A small contrastive image-text model, trained from scratch.
Training: 9200 steps, batches of 256.
Data: trained on photos of plants and fungi (iNaturalist), 90422 training examples, 26.0 epochs.
Rows from block 3 of the text encoder of a small contrastive image-text model, named by matrix and row number. Rows with one number belong to one neuron. Each number is 500 + 50 x the weight over its row's rms, rounded and kept within 0 to 999. All counts start at 0. Numbers have three digits each.
After each neuron's rows are labels from the 100 texts, of 14848, where the neuron reaches its highest value: "tokens" is the input token at the peak. Only what is clearly more common there than usual is listed. The data: photos of plants and fungi (iNaturalist).
# fc1: MLP up (text_encoder.blocks.3.mlp.fc1.weight, 1280x320), inputs 0-79
# fc2: MLP down (text_encoder.blocks.3.mlp.fc2.weight, 320x1280, transposed), outputs 0-79

fc1.480:569577577535455478459420556497496475473427547541518459609481468532423501455521533492466454466506471486604470438460499434430537526439510535508451530539467426549537512547519580517590512564539424471421531524508520609504523421496507482450486495
fc2.480:613557488495554508488433616567551500498580532428491526595511433437432501504450506542458573537469526400549556490535412468508606501563490455510476461559541460554478497520512610460584537462533408449506590491431525562553546540540487504451454498
tokens: "rosales"; "saxifragales"

fc1.737:542539543477472483462447534542540500482467496387499568494470453457469496369514480469455430508486471570506532523469572442487488465425536385520499488551527567514508436481467486528554502519482538523408508529460560448525472456382538509495428502
fc2.737:603468548422472455472477598579495545500566526466487558568490470492489485578482489482498544498430472460535533451461427442489603445469576483513494461582479435539480504469493538521541524559530421434579529521550516559569476553494464508513464413
tokens: "rosales"; "hylocomium"

fc1.3:654498614561506501507414489445608565507446544529532438549612536475504454484544500551501471544393503484404534488529498530430506521440527524573524475529532465572513451524487443452539515472494491389475524499450492535500550618491511521447525485
fc2.3:541503510512497463489505502445473520430540502483585404455530485547542475514474408482482568506521521495372578543443531552528556498493445515509575528426393526592510519541485530496474548524474441466502467436415560552478427580466502467579572451
tokens: "asterales"; "<end>"; "("

fc1.707:517449431548520508499508534486482530509479596532591588440544366443574527521569518510490615526497541498477590513424594465541502434539546488458444426561482519488517477418593482499469515486467496454446516611456533455529518424464414478451424438
fc2.707:344422497452509500518554530562512443437474565578585467449461488540470492563471617507577551504542504570451507450500504529526519440535509474488557537498365588508442480487485447551453443469527602567481440509534519415499524400508476476621455482
tokens: "<end>"; "bugleweed"

fc1.493:516502474531522473505446489637561497578498460535460445539458488479467485509461503506509512484484505502510444513550422484553527558556603490474502526494495439590617406462540507503473495487563432553517568503398535484513558525442481495463503398
fc2.493:524575482538496500506514398423523545517581497491455447437531524560506480355556490394483466493519506478495505536535525485585513569507415518480512521479499431560550537518463521487480512626439566498483507477463415612493478629532481516449543467
tokens: "tussilago"; "mustard"; "cow"

fc1.634:546509480570510565508539480453618424522489519411476462488499527476515505455494402476446504521485490473529527530491568530428646547537509536525541507535518404570542483518466487530656533483444486449455443548466470439448449511487540518446454443
fc2.634:531509454559482519466565524470495543486441484437556451458521470482525491495515395463467477523505546551437512528379583482522517479464399526480608543522420477536460471604463495513499479467518522498500455466430560508406476534557460511546471451
tokens: "<end>"; "aspen"; "cylindropuntia"; "yucca"

fc1.676:500605528467513438427458499459530534536544585462519532529466405508482548446517411534475554457486540448497499386457438452574474469483610458498503503603587522591546557504510453506546561560539417498508531524510496532576496586455462452560418440
fc2.676:509495496503545543511433610522536387543591530524520552577558452460570521519476550457488495467493502579553535475523500500509604513511489495476445491641535509588524474474434500499575485522470518449553593584542434550532429445468511490553448438
tokens: "rosales"

fc1.482:458458449565547537380428495394541469528533511471472484486527459453458529512517563507532563431512437539527486523473479514581625458450582505499453524515514493619509550530518464589438543508518492530552501502428465406460557559446568470575487577
fc2.482:442437552485492482500509427426495479399545507497544458456392551533547448461483428557510522476573485541454505532565566542552390578496448583520458496372469557450521510411560558507479569522558461457448490482575536549525482530478513502524541491
tokens: "persicaria"; "parsnip"; "viburnum"; "lapsana"

fc1.354:612498522448483463574501513403486518488576587486534438491493499525519479441488475534471599488594601483463473462521573472608490470429502505362520500546520507618547539530493519541548461449455342510462457511486459584441459466506499431532526441
fc2.354:471541510554481469482444564509516507572379426526490446463467584466445487469514517513519358532504485520486493456441544584510342552506455490532573546448512549417509438539505504402445459512511630548479445490522546422530479420523529514466505566
tokens: "apiaceae"; "("; "<end>"; "family"

fc1.69:551412439474498492551473499463471452474567515522481532512531445517652458473517526523433543509542588519521525494529529384545546455556477501453468449588484543508546520577527483467570494588379433482450463469505529577529553489606498542456450471
fc2.69:480489522528483455499465540491489535519367458572462439472455529524466502507517497542545436494470460464444448464410573519515326521547529555478574543497482578384496466484503439437443474510474573519511381486526565409491458423496496532433501582
tokens: "asterales"; "fabales"; "liliopsida"

fc1.359:445566506576571528435426538547474427491568432522459515530535510478502538521492530510579499499511425465606488428433429451546539481385598470548570454515542469377448420580543568418568491430588490526501509487484493432560510473482514438585400483
fc2.359:356476497585511524510522462427487428511481482514460457469557518492507531458606576515457492515531443516445425527491559532544383535488434478464428575559469569490531493599532358525458462440492596465458524540508431439335525493571524550490454541
tokens: "balsaminaceae"; ")"; "("

fc1.490:528541462444475469550487545515457394451528642484494590517604553531479461540485468467482522502534514549603523359478470506560502512545501565531430463544527426494482506518555578439451484527427446510546584553514497501564508563498475485514518546
fc2.490:442398495535490481475534471528556511446411490483485467507399551448584469528558463517556490483497521620472529518506621472492451508500603567493526455486447568388490489474508469517459508453481528503508452530544504457492485499479477514511471569
tokens: "<end>"

fc1.466:550513427522523521512456533465497524460516568328518493519515416471569534480532395559541509577515574561493545524555550468468520532490513551440530505483522537508452473526512497470547611578474502425510503557535450556482410496529602527529468495
fc2.466:440504549490488518459578478490524565552412427584513492481484492506444529561504559517552429488445512550474412452469481481491503472521497503451592550566487519463497448552494358601429477466492588514470384485503528425431474453504546499491471455
tokens: "cactaceae"; "ulex"

fc1.247:508590608494481620494406586578555549415492478498459500557470591510515415557503477478456583501452461528597518414512452499413512571507468477522459469452389579447504503514439538432477582502559577489484514537608528502602575575526417629446517543
fc2.247:381474502543506491533536413403522444582507461500448492458499599540505490515531553528542493483461502500515489451532507604520417513450476574444494503472486493542488475474525399500380543532532558554479475481555442525454470492505556511522476488
tokens: "magnoliopsida"; "class"; "<end>"

fc1.232:494489456437490577473413491545455480583607542527543543520534544534419534460452431506446520410532497472610541442578399553514521529541471510551458410532569523537451516531441478439429512593454526380529621519496453531551423469478632498538490551
fc2.232:483472508533519481543508430489459546463452486533614432391389509531516517536568463448591502505421489472457516563523530437523573479475467513519552481409502488407504547542598477516444538417450451502446471504454535434488534563407525519508517546
tokens: "class"; "-"; "magnoliopsida"

fc1.59:578524414551577492489447573465509503516546555436556596463506468432503545493446517501628491503457603488527564407500522551513527475523567553513457476483589434471523504483511499500475485537477382480557576603517494542498518524434580622438410486
fc2.59:511504523509542480510518485558528474503468449540559482454433500519543484588515584570467504494523489542385531497568496506492506542514545542555548574452584529503555521413451541572542549400478575517459482481557551441468508392486570509373614564
tokens: "celandine"; "cinnamon"; "cardinal"; "-"

fc1.278:517481541468428426496476504522496494519554478397474516486543472565442467492439534645508495504540475530473525516487509444577525505424589400475471527569511467486499563522557537528456447431548577462380593611487442502531497528513553430512399583
fc2.278:572452472487493483513484619615489542448470563436444567575488460468544496542490492569471600489549476484570484479498480476503576507489618490467468439552449408537463510468495505530582474508484441450572521517584526533511492513542465500453423539
tokens: "pinus"; "intybus"; "yucca"; "ostrich"

fc1.188:525445418486483417522490575503584589502477515559451599508525503555545445469551512509501535555390514469508468466501474543561457471467484484539396416567498515430564502544552580556481450484454532457458501589476549441494520484548546541439456584
fc2.188:477462542526498468507505521551528468562498442530583487483498542500498464518504563510423482469496541517442475540573468467526559510465500489533522582477614486537505502449492459529537528441492553547500515446540495482416513457525516479414583586
tokens: "("; "fabales"; "fabaceae"; "<end>"

fc1.374:585459406538495497490481535459503493515487478510419538499564518454495424519544585548405533533448572402440507488521491463463477431469509410490475475585444522426491501482475514522434586435485484438524483561493572499387505529517531547463464568
fc2.374:506498528480501456521514504491479422553540464544676472440428534549516503562476572532433491525555540560434497576538459507529592525507457520531583551416571554500426513484490513569530558465493534542493524434513490453466476439478571455548561494
tokens: "hirta"; "<end>"; "asteraceae"

fc1.708:581471485464483514438513541450448551432430574571475617485527426542570475510518372431548533547532550525431586542448491465507586439545538561519500508595503502570439501406508496515483461454455417425548541606442488521542514474474553461468482419
fc2.708:498474489472502514539523443484502504515348407579481498473454519483470482549490561545506433541532484448532390556428484487522418492508499446480478509455493538516500489547505532508483440414532509537457383413500550428519579521538483526486484557
tokens: "order"; "<end>"

fc1.472:592525518398424532498458526537452518460529529512534517564446469490476433524493435468507437552490538508540574505480515491488460546489526537461500400455530471515477557552486478501547558460478531390478579567504453553486492539527454565568501534
fc2.472:561534488478523512545422619607502493524486513432515551624457521450580495620476488516428556534476538467533544422597480491506576535470508552527399452495549454499472502467531551425612539466538441464525685509568480536567503463503490441434500545
tokens: "cactaceae"; "fistulosa"

fc1.360:524440462525508445454573614424534474582489476479440558491592473521497505445453448520481483490598486417561517422511436466615494418520629500467493552543597424448578457525461446502482611515453529521522546568488517479450551483446504549558453528
fc2.360:574534460429482505544540496538476573486509510536488538546511418522444486544491508433539457566463442441517445480585465438564552497516483485462466452542540470449500489533627599479535536460510472519506537525456544536585621534468497543480490438
tokens: "rosales"

fc1.21:561463538393546416500574554438530580568489501451527503512555391460558477526483514470480609535458503571545600484509437517506421435481592454475466464590583457519528515428421506457572519463504468507449585504441589448541489432501530483569410553
fc2.21:591548492464491564513471580511459480494531487522486589598551481445519499535455515517467488544532497457536500510473460433493530530541476509504529442547529494587498514540538598477566488429485455419513515529499510568590535497523504510402479454
tokens: "rosales"; "obtusifolius"; "marchantia"; "xanthium"

fc1.670:523449480495540517413465497548479476520595455527419520531537412519426412550484578471447519499471529469478505570520365384487589481500523429447479550526509503523507514478470446573524546458445496493589483518448487395430475400562413506475486490
fc2.670:427438431529499477450587481553526469475484482612475492501582440471407516502492526584567451472474500572473489476526490499511529396500543448458525514540416493463490501486468355562440439489459541449580405534501508409409440440505455519546501517
tokens: "apiales"; "galeobdolon"; "<end>"

fc1.518:510542494563470510473466495510456516465441445500496572466543438524481538471513528598539551519460435382492529551483488446516484427468555366496479482595549495571540477577429455522483394476525531454500398569397524496402367480552464522513447509
fc2.518:485521453477421556476515511575420586423507458541486483449457548508430481496528447466546454581440457555471539455553522485445489456516457515533588452416405462460432470559484507493426454555470506387540400480475503507551472580513477579553510503
tokens: "apiales"; "avens"; "polypodiopsida"

fc1.249:574448581527469554599529470458543414560604512445463504531381449527452512494548512519431482523501542453438521524551453433468516463538506490462474429573546544545498532524472432539536528440469425508492508467588389519446490446506544484497480438
fc2.249:497540534544502491525558439509540495503438482508400391502497489503476501514566573548532521505549468483447437479511541545495411519491532524477413567549487477533523516503521353456501455443489591521500471452604430517381492544595489472434529589
tokens: "<end>"; "polypodiopsida"; "order"

fc1.433:552494453478457473492515526612517465474408449572507545596484503539574489485553480512511507497438489413502486476472463516539459441484563444488458404553491506484508515517499437479527419499463560463533534556513538518452569487573514527545453457
fc2.433:465530540450455497499523447507445536528546397596483476493422560589525572535488470438428433512481518509461479451607519514512499571480398593506454506412523451537534535466500483444523540506478517569480519393642417645511510593488521518430612528
tokens: "orchidaceae"; "<end>"; "liliopsida"; "caryophyllales"

fc1.373:579495492528484405508474497458612506466494555492490514469496527453525387473500448588541580586402542443483487496475494544453515516525513469518529461515517495535451461484483467443546500443480538426545513479526508501536463506579547566436476502
fc2.373:528486485494498475520514523484481454449546549502612407435523491570517485537441468515494551518570516495362544547451503588525591497504472500524545552419395516568497494473442550513479552545486500496537503421440552495469412537465526442601577469
tokens: "magnoliopsida"; "caltha"; "<end>"

fc1.293:643507546510515466494537461512531492525525581435487509511521467601427518526484520573437452551444568433476491479454571487489446443475562519518424472565550571504552545579425504500522453503464490480398511539589472530507541501497599444487516504
fc2.293:461467528573526481534454516493439427509488405540517390460458524521500453553598603511431483496489495480409504590491593512451446460443481461584525613429529586502492498557514504448517488477509588542439462477468518409430542469509487425445532610
tokens: "cactaceae"; "aspen"; "osmundaceae"; "yucca"

fc1.765:631534494598547505472449517406588466536532583460521400576425539446557545461572435512538550499495589474540535502615544447485546452568488533563507457521519452455441581508488457505574558532496481375523478519504470533448480500532515526536493474
fc2.765:477496497504480514429590507511471604513386460538553503434503454500485545537505483482483409491508532588472464484425476481507532461509434527453609568556459477489435472602517421550466445450513599548481473475454531433433528448512489505496497451
tokens: "order"; "("; "cylindropuntia"

fc1.140:501474458554497423462599555462499498507519494499514541515470438495591534568494494535506552491435592475463576521438511485542534377469555489469520506524495506536485578491559494548485502521427410465486537533394510480447577559446562507489400416
fc2.140:482485435529487476507478502543530522496421431513435507485457541508562447531551591511442519497441525385438476534459515518542414358489614493541619551405485392564512564465480561487503474485470466558490450468459574454436548530543517492418527563
tokens: "order"; "<end>"

fc1.714:474479521500450593528589515570496473597469485499552474512559482479380451443551514518514433562480513547579507496469469485530523522537504499442367511568543527480452440449556436531475529560551455473415526517530517452495481444521592509557427451
fc2.714:427567469480485475526502493450498538488499540600488508495525489539540491355519584497652521464509517443511395483498507529452445461512574430489576427597533502465535505473507410544432491533523526507498459513407539436472487478496532517550471378
tokens: "apiaceae"; "<end>"

fc1.521:578560448353461555467427422428451479548543568494491570478483533490530494492503517584493591574540616454507536449495494504492496483486500549532506385444529433489520589546457587463602533592469475565559572538438490508466457513503512555603521526
fc2.521:449488478491557496486504556594482477446495480585568471514336555510502509564520605559555480545510456567442415470551495502499535464559530478547510591486482469478444477437525485544495484540460557472526501500538538506493494480521551556474464519
tokens: "reed"; "cattail"; "cinquefoil"

fc1.432:565391538559478540475479513515521488568508469503567503562507442484550411595437462465493613454580490468590545412453438488555481401564558514511497414652453489523512533492490580513489506539555530470541542558516459573536526597451489470474372506
fc2.432:558527537443530501508467523512505507479555599454456532567523414506532524470468478484514558472464446509557555490510478461539621559476553503522418401635490529552457478464502481472537552530496478453477520584543514596559511475433481576522447438
tokens: "rosales"

fc1.620:533436459548508461457494549466473543561464500603498543506498461458657565523411472494543457425488507490474478591488556409530518415464507453415531502476494590540506460525542468485494468513551511580567535507467524438490504413461506485582412456
fc2.620:427376492493499503532548488513470503381553514597547396468445588629453481522506494520590580511489534535407517475581583545475503492485474542497563514442351557480471505504497443513458557512500531483539313463595524530503424534501488510574505526
tokens: "helix"; "order"

fc1.734:549495548485484601496516508440572435566463512506425546489467511562562586510518570476415505592526489502459447486483495457528520410531499527411360484490556568547575549552456463521479464465486578544446485497611474532492490462568547466601534451
fc2.734:428531573527473522501588394467512577493459499527450431436481442527515489445576566527498494451537512522412470496539526503482402486520495489475437598508526448571495538482564419518506444448489597531347469493531467558382564492577526459431568508
tokens: "polypodiopsida"; "<end>"

fc1.625:456488555509458520466551543514527450475528558546466557545476405471520505491546494567507544443552487508486547481507590491433562535572480465422401584529537546535525462598510453553542470485520615561439525627471459468494511458552479495427443550
fc2.625:482540527443533468459575415412507513480581522538422520390556531541425494448520520450592512475451505396507527477474429526523452447503449464504542509501538466500511531509509484537357537542450453475530485488387539514464535640468489509554554386
tokens: "order"; "-"; "<end>"

fc1.358:646527537523557542491451547501545487491506484398571507582503426475482452556416480496412467510596472426469536492499505440582530542546588397458566529529530550568414411446434501540558478511515471470428538573390450465537422491541528475468484567
fc2.358:525536515490460594518434550488535481536564517439379578618584467425471533497497514546481569526451502400571500445481456454565501471502589467571512481561577395580541568447400440518556505499501434415546512475520492541493439508569461567421495501
tokens: "cactaceae"; "hylocomium"; "lecanoromycetes"; "nigra"

fc1.723:476455553474428467510491563550458518567483489444428542455556488563447439581466523492494525487545482504474386527462459393520570398525514449430547521565583549504471567492434506541479570520518498529502521448409490470508419429479445525453457507
fc2.723:402506485513502487444528532589507503392421473631491482509593471495389483488524553617599522475457516522497490497468493478505541385521544414530569477515434514401530491521506416519423461485475544435549376567454535394473463509490462548498485519
tokens: "apiales"; "lamiaceae"; "<end>"

fc1.767:545468419560500512497408473509528485568468505438450555490474483551489472479464529540448558517476473466560557619468451412601602470467573503464514538581503490498489464399472512527520545554560469477581452471436568489512508449423445471551445457
fc2.767:501568566523479465519447476496509507413517457517480420504500477560464507368527541558535574499514520461466547527557569581511427484531489418560544479390470507473486502555497442479520487511510544514458422477478475519497435549577509522494545568
tokens: "helix"; "("; "galium"; "persicaria"

fc1.647:620535547427531509427476576563530431522446518468443571496562440516453489468497517498374542518515503493501528512569462531521538510431468425567463490595496557467526475592485541523453466441455474482488513570494468426529427499478526444530451538
fc2.647:517586500497447502571485606548446486520450407551471514509538505518546509497551537500358474572463491501610489538476543522454492452497463518547489432527487523408519523612470450424475447477531540454460527486520506418548415502487538512476484565
tokens: "cactaceae"; "liliopsida"

fc1.549:551542520532553441522496582570499507483478494565536522485560508539493488518399462577565562516421469511502500512369557547443514435491485490497528390495537436507580509476517595477481468566535482432545505472474620476559417504488483558448484496
fc2.549:487460481618518570484589479506499498505501539496534483472531457466483490500527517466391521499582540564454531579533495426472493502508436540485444576542503575566480484524526380518532432417512567531453476533570377478386540425539503498446527633
tokens: "magnoliopsida"; "<end>"; "polyporales"; "plantain"

fc1.54:574578567544434464514518548529586457548529496428507543532543529527463464448512520395431537514468547494485551387531518530425478532557500482444451557519513520443507475570490474548510518478450541474416555526503455511471530558621523549433438447
fc2.54:489600569506502504565502544468474486545493471507516500467564535510497503410522571460518461484491562448480437448523517589514407504441328489513513539535533504464465561567524461474481413475500604550427543500447497523479502496560606501509527463
tokens: "asparagales"; "baccata"; "yucca"

fc1.685:483579414481498497498421488483481551551545450448485488480482525472571523463437461499449518540461443475480570511497557446493519455484519543505496429460558556541492515467466532461469474558503480478559538492601550566542413487403440445554473535
fc2.685:410432498483487475530562457480544550490504469493487429384398608609549482541536510479492518494494524480432416455511560540531412528455562644453526525406477516486517466436524501494380561525490509518524425448588589533479515566524504478481549478
tokens: "trillium"; "pilosella"; "virginiana"

fc1.194:586626445479520555502500560566537425532507473419536458527531489456416467510408489504423530484525493393591448489427405583548451583406604392566449404516466458491549471439494588440474517533584420435532562485478527465580591555488483456539572529
fc2.194:452487567507497511559421459534504516504448465554430457481541519530404446434522531466590449495437493476514521482510509551538449502552486347550508582492398468421494504518453482556479491622495595470533403527441471461510461543559488483545518556
tokens: "cornus"; "seal"; "sphondylium"

fc1.511:508453513524461529504461486516598501549443407515523497521454438380434403415503514595516501507496515523580488568473503373502502385482549382570498478506517481490547589541525490478587443383476504489426487464476532530466534506601517547473545541
fc2.511:438390449559497515528498495574523528469454422476525478505475541489417491559555503457538433524395545461469511448557535525530453439503579541505475563440456420389482477523504525471441447489520475520585445446458509429498528562526469509515535572
tokens: "orchidaceae"; "fagales"

fc1.156:564557576480455476533517504478543437483490532563498482586536555449537557560520498626523514507472462515489458405432498552486516606529496436514433489593477456458497463541445613441540555459516464460447547433422514579478506522529532574542483453
fc2.156:501413478470502498540619423499468382508535507655617515461536522547465495466461552434524369521630485573498491564616461510502517539501324464512461502462477556599502545408544525552500455471467514539513514450514404524559594447483512473627590496
tokens: "magnoliopsida"; "great"; "<end>"; "primrose"

fc1.23:495513540460484537564545424414534484541465484486455524483479478524576432458523466487430499569504511499436432480547509482542571556492537539434507401544577468592511572511584435572525493493426474508491385488476506548520483462585557543522572425
fc2.23:500527513564507504462458537507491532505366477507495412489547500470474506477528452517521449527521467492433468496369610503500397559500480582483547595511448530409511498558496465412512488492483627482502466521546503466461454451576466495385483571
tokens: "asterales"; "commune"; "blue"

fc1.449:518517553547436515519467545512502459553451500461426530514491464575502553537520584444436484539456431429650520474448467526486493476443554461523477477495524583549480499563468463554529512563512594494540490523531423465481494484514611507485465499
fc2.449:449418418439469476478622519525511502420448539548569471491476594491548508549532487507549482510461476505418462421557527454512452462535501548473509583533449453521550475336524505554488509378485401491539433495516616513499595530483458502527529447
tokens: "tree"; "order"; "cucumber"; "privet"

fc1.589:542468515514470523458515586521585550453554536544516544709474448519496486522449463580473605567478483483622530466539533495491460585526465451457376378606441510496547483484517593420531455541515519506470515584481574499541435466615527507448460580
fc2.589:447375516495504534528599457497469325519580493601668483430571551505446503514427552500482453512620503557488531569562455531523553516528390500519516534451520554569484527402516526594486538490470505537570502431529435481513494415423518441635594495
tokens: "magnoliopsida"; "<end>"; "arvensis"

fc1.729:546467486453459418478509535434396450512576601473537527541551535492612537481494453559477587484541542512500497526537543448496511508561451591470496478454562554501536511507441486504581517522449353535571506483429472615454510481485502454472451452
fc2.729:494488502508515490515554502520533472488459460566510465452559573593537488491556492445414436533493495492411424447452556511528443572474487550479494537538475504492505445502500518405501531501479631511516510502527473485431550533564515510463523467
tokens: "daucus"; "ericaceae"; "fabales"; "<end>"

fc1.598:484533409552564492533463506474525503455459587443486596492456443358597462468560450492502631509491510419499616532429586539497479476484611546520504509575484411583579479416531472514470458601518436512566532544561488565458524530423539482518505525
fc2.598:396534566480461557495447526554479473436432429613554483541461554513479467490476626562540392517487492545466443441575512530450411541516450461482544565414534506412422557526603564491504442459510619576460476485491530481576567441545520583410508528
tokens: ")"; "<end>"

fc1.562:530522468437407419520503529533598590433525416552447589553541570538489535584563509577529551546497469483520507450556496558511396514576478433465429433530476441513558527463537551457481533495535496444452539514551522564594560489513465549385456488
fc2.562:456407485496500545542595504545491417540559455612616482467523543546498520486438567454480444543575503535511470524588486517521531456476409507552518549439511526628444508408505515517556453472467517594548529383512366541505532433495520487609610522
tokens: "("; "asteraceae"; "<end>"

fc1.471:379517539526512507474460513546509431626536493426517564497458467482524435543547497490488479455541499465556492528508383513469519487413553399480454470482463488463505522461496492450436572517521555518454561565586499455561528491428504502551468538
fc2.471:469476452522526510461542571499501381412520524508585529445563568430445504489465479535527442556497465484444508433433482479501442476465452458519620526526436465508521448454448567514471449423443495489545460558393637444507526488486515539570481496
tokens: ")"; "primulaceae"

fc1.678:492502518490553516505484493548612509565404486422413528527490569464484485500476516458423476470494479502497425510423437445552520507487510413466481512523609458492521496441610424510424568582573571493462517540488527451407465518492418523615453423
fc2.678:438580527540509496568485463499506462429518491511521427464557454543495575357494550545578532487564562510490515563553507573502500547448458447570479491433485483518532516554517496453469455577468552545441539479450463513511477524532524503533539531
tokens: "polypodiopsida"; "malpighiales"; "tussilago"

fc1.756:559514543540483539529462528541572395508572513435468485546553605423414488478543462558453520492446511407486509471485476455512596576537504444466500521528483446488503441541484457450521533489442547456532516481454439463467502576483539536461461499
fc2.756:516530485533529520473500638533475547467471450494568464460523586474523481513470363462509487519464499531455507403417610535509532528534344636513567521518455448506462487579504495392536496476522538502585554405514537567512426544571468541468526541
tokens: "asterales"; "fabales"; "<end>"

fc1.248:521468446446462576496441468438508491434556514467481538524460491500544524489470487495451643456496474464549495420482568516479543464627573480453411460506535546480464478548409541471569553544525555469533600538517398523538422518554474551440529493
fc2.248:519460488488517506503464513489454373509543474557519552538484587470578488517374487511471382529546550529505471492559500489486485597458379537502431439472534472616521527374518655463577514534504478518546544513566491608612529493473532556452542532
tokens: "<end>"; "-"; "spurge"

fc1.555:583493554489484567528466484512541437560476488445457452547462467492519431540499576527406489529505506418503514521462528508533523448465524415508449529580581525639493589582488496576477513495398590540556573391598521404516509554524572471580489509
fc2.555:453527563497456551495544369470496542505435499533448355458457480544525489458605580544575518461569513497405406527510535465490385562526530510417431616529531504450510542507596333498492513439465570498403449491561450497378512527565514490452513536
tokens: "polypodiopsida"; "<end>"

fc1.663:492496494462551509420548450456532543551477477498503536450365425482605493560567524540534589482493494466535552535382513450614450452518665537496489501416511492537509476503550483458412481542561462580551450535517518524510530446441543447443465414
fc2.663:383426512488525458544486478495443537393565523543531383434374624576483451520496459542539564454525491509447468516550565511590474530484441562447577518393436540433482526428506543530493556549505521476496438492559527518505441561526483545525497522
tokens: "persicaria"; "<end>"; "indian"; "bugleweed"

fc1.440:538516476407450546483512438562544495467588509500472530509478515583467487502396556501516516483496541455545535433545503497414570495596549493514475409481588511445447516512504523505439601511374502405609532494491427517568530564517576586527506437
fc2.440:477419477532482519503541458480514368448536489491574467404572587490452441502491440523518441447490498563467608520505507576555559512482409458506503559403441465415509479552453583532421535508504541509590458512449557482496448534445486532585515499
tokens: "order"; "("

fc1.495:501439419523549460517505532443476494488531500526433589510534424495577477464425540460458495587496583381526496558445543533497506430437559560561460457452504510540481565489589541516511481536515415512479528482489462509485374527459558518570527558
fc2.495:473546489504490513543540475492503424546505485517576461529517568480488624507441510487577428418505524525521485447579464584495490597589472547587524460434529497482436472453549467501474563426544509600472555455487514451531524396464584488525525490
tokens: "class"; "polyporales"; "<end>"; "order"

fc1.762:542586489539401494573458524510464482534540570369492486559468351506572528424431438612392587571496535464561515530436432447559483444485549468535567496619484395555507476572497580509535467451449502550531556436516545498518538451513559472501486502
fc2.762:592532475458509554539502542514495446454529511528496621607562446462521494530451497544478509505486502484560582518591452507481579490510450499536439425550515493567514489490531556535568514393506378439515525524520489566608559483456520527451509511
tokens: "hen"; "rosales"; "echioides"

fc1.629:549474518507428390487553477431462408512478553503427527510524456515544542527577575447398536462506553502524575438484426465602493427514490474418495506599427537517545548579474477498525513435483548455493573496605534508511531491454436478441545474
fc2.629:500466523493469502556484500433433576520440451552438452458456513548456506522428502559570528511502490425512505472423556596468374493486504569551537466431470589413535504572506534444426462508504526549505396414520529479519455509510533518465531579
tokens: "apiaceae"; "asparagaceae"; "caryophyllales"

fc1.631:549564569458565567429420574470489465514440497511507527551440471480483551590353502616575462448488397464592487495448459496489519419568629537557575513502539494514443429482447601426504526490649531491570532549502516497535474418398552543528499512
fc2.631:464489524550498546526538425488459596481497503490512402502481478513531516430585519482571486552468469515394414470533551481518481548474497486484459577565465475500463520571575300543521479491484546460384489454451474516370553571620504509469519495
tokens: "balsaminaceae"; "twinflower"; "hippocastanum"

fc1.619:446458530452478504550540445504405525590522468460533479418460433446552487363581507476494509510528609503464470545571548450480494449519497441490437535517490463586522552490507437558509398499394513423416486514507497504372549456577524426526494457
fc2.619:459491524543461489478547433474491510509530486503504515472580514560396536577547518453420501476504459488482585520557499568507461521524379532431449537496540641456510511560489510479411527485518509566486468550507455430504572504484472521490538514
tokens: "pinus"; "liliopsida"; "pinopsida"; "yucca"

fc1.83:565477562508487513539453524551493508573449584464415484447599517549464416568546547415456518429448546449519484495535459473548500525524496515417521499592583497479470489522506483513535568480529521532535532517534442465498505460451511465398463557
fc2.83:501572510503459510509490569549521579473309545549483424448464522514450483580485477548554632518542517446495511466390547538487442510475531559521581525470470576366500510549504491449439535455532545517510420470546561413528401485496519529450523564
tokens: "liliopsida"; "fabales"; "viburnaceae"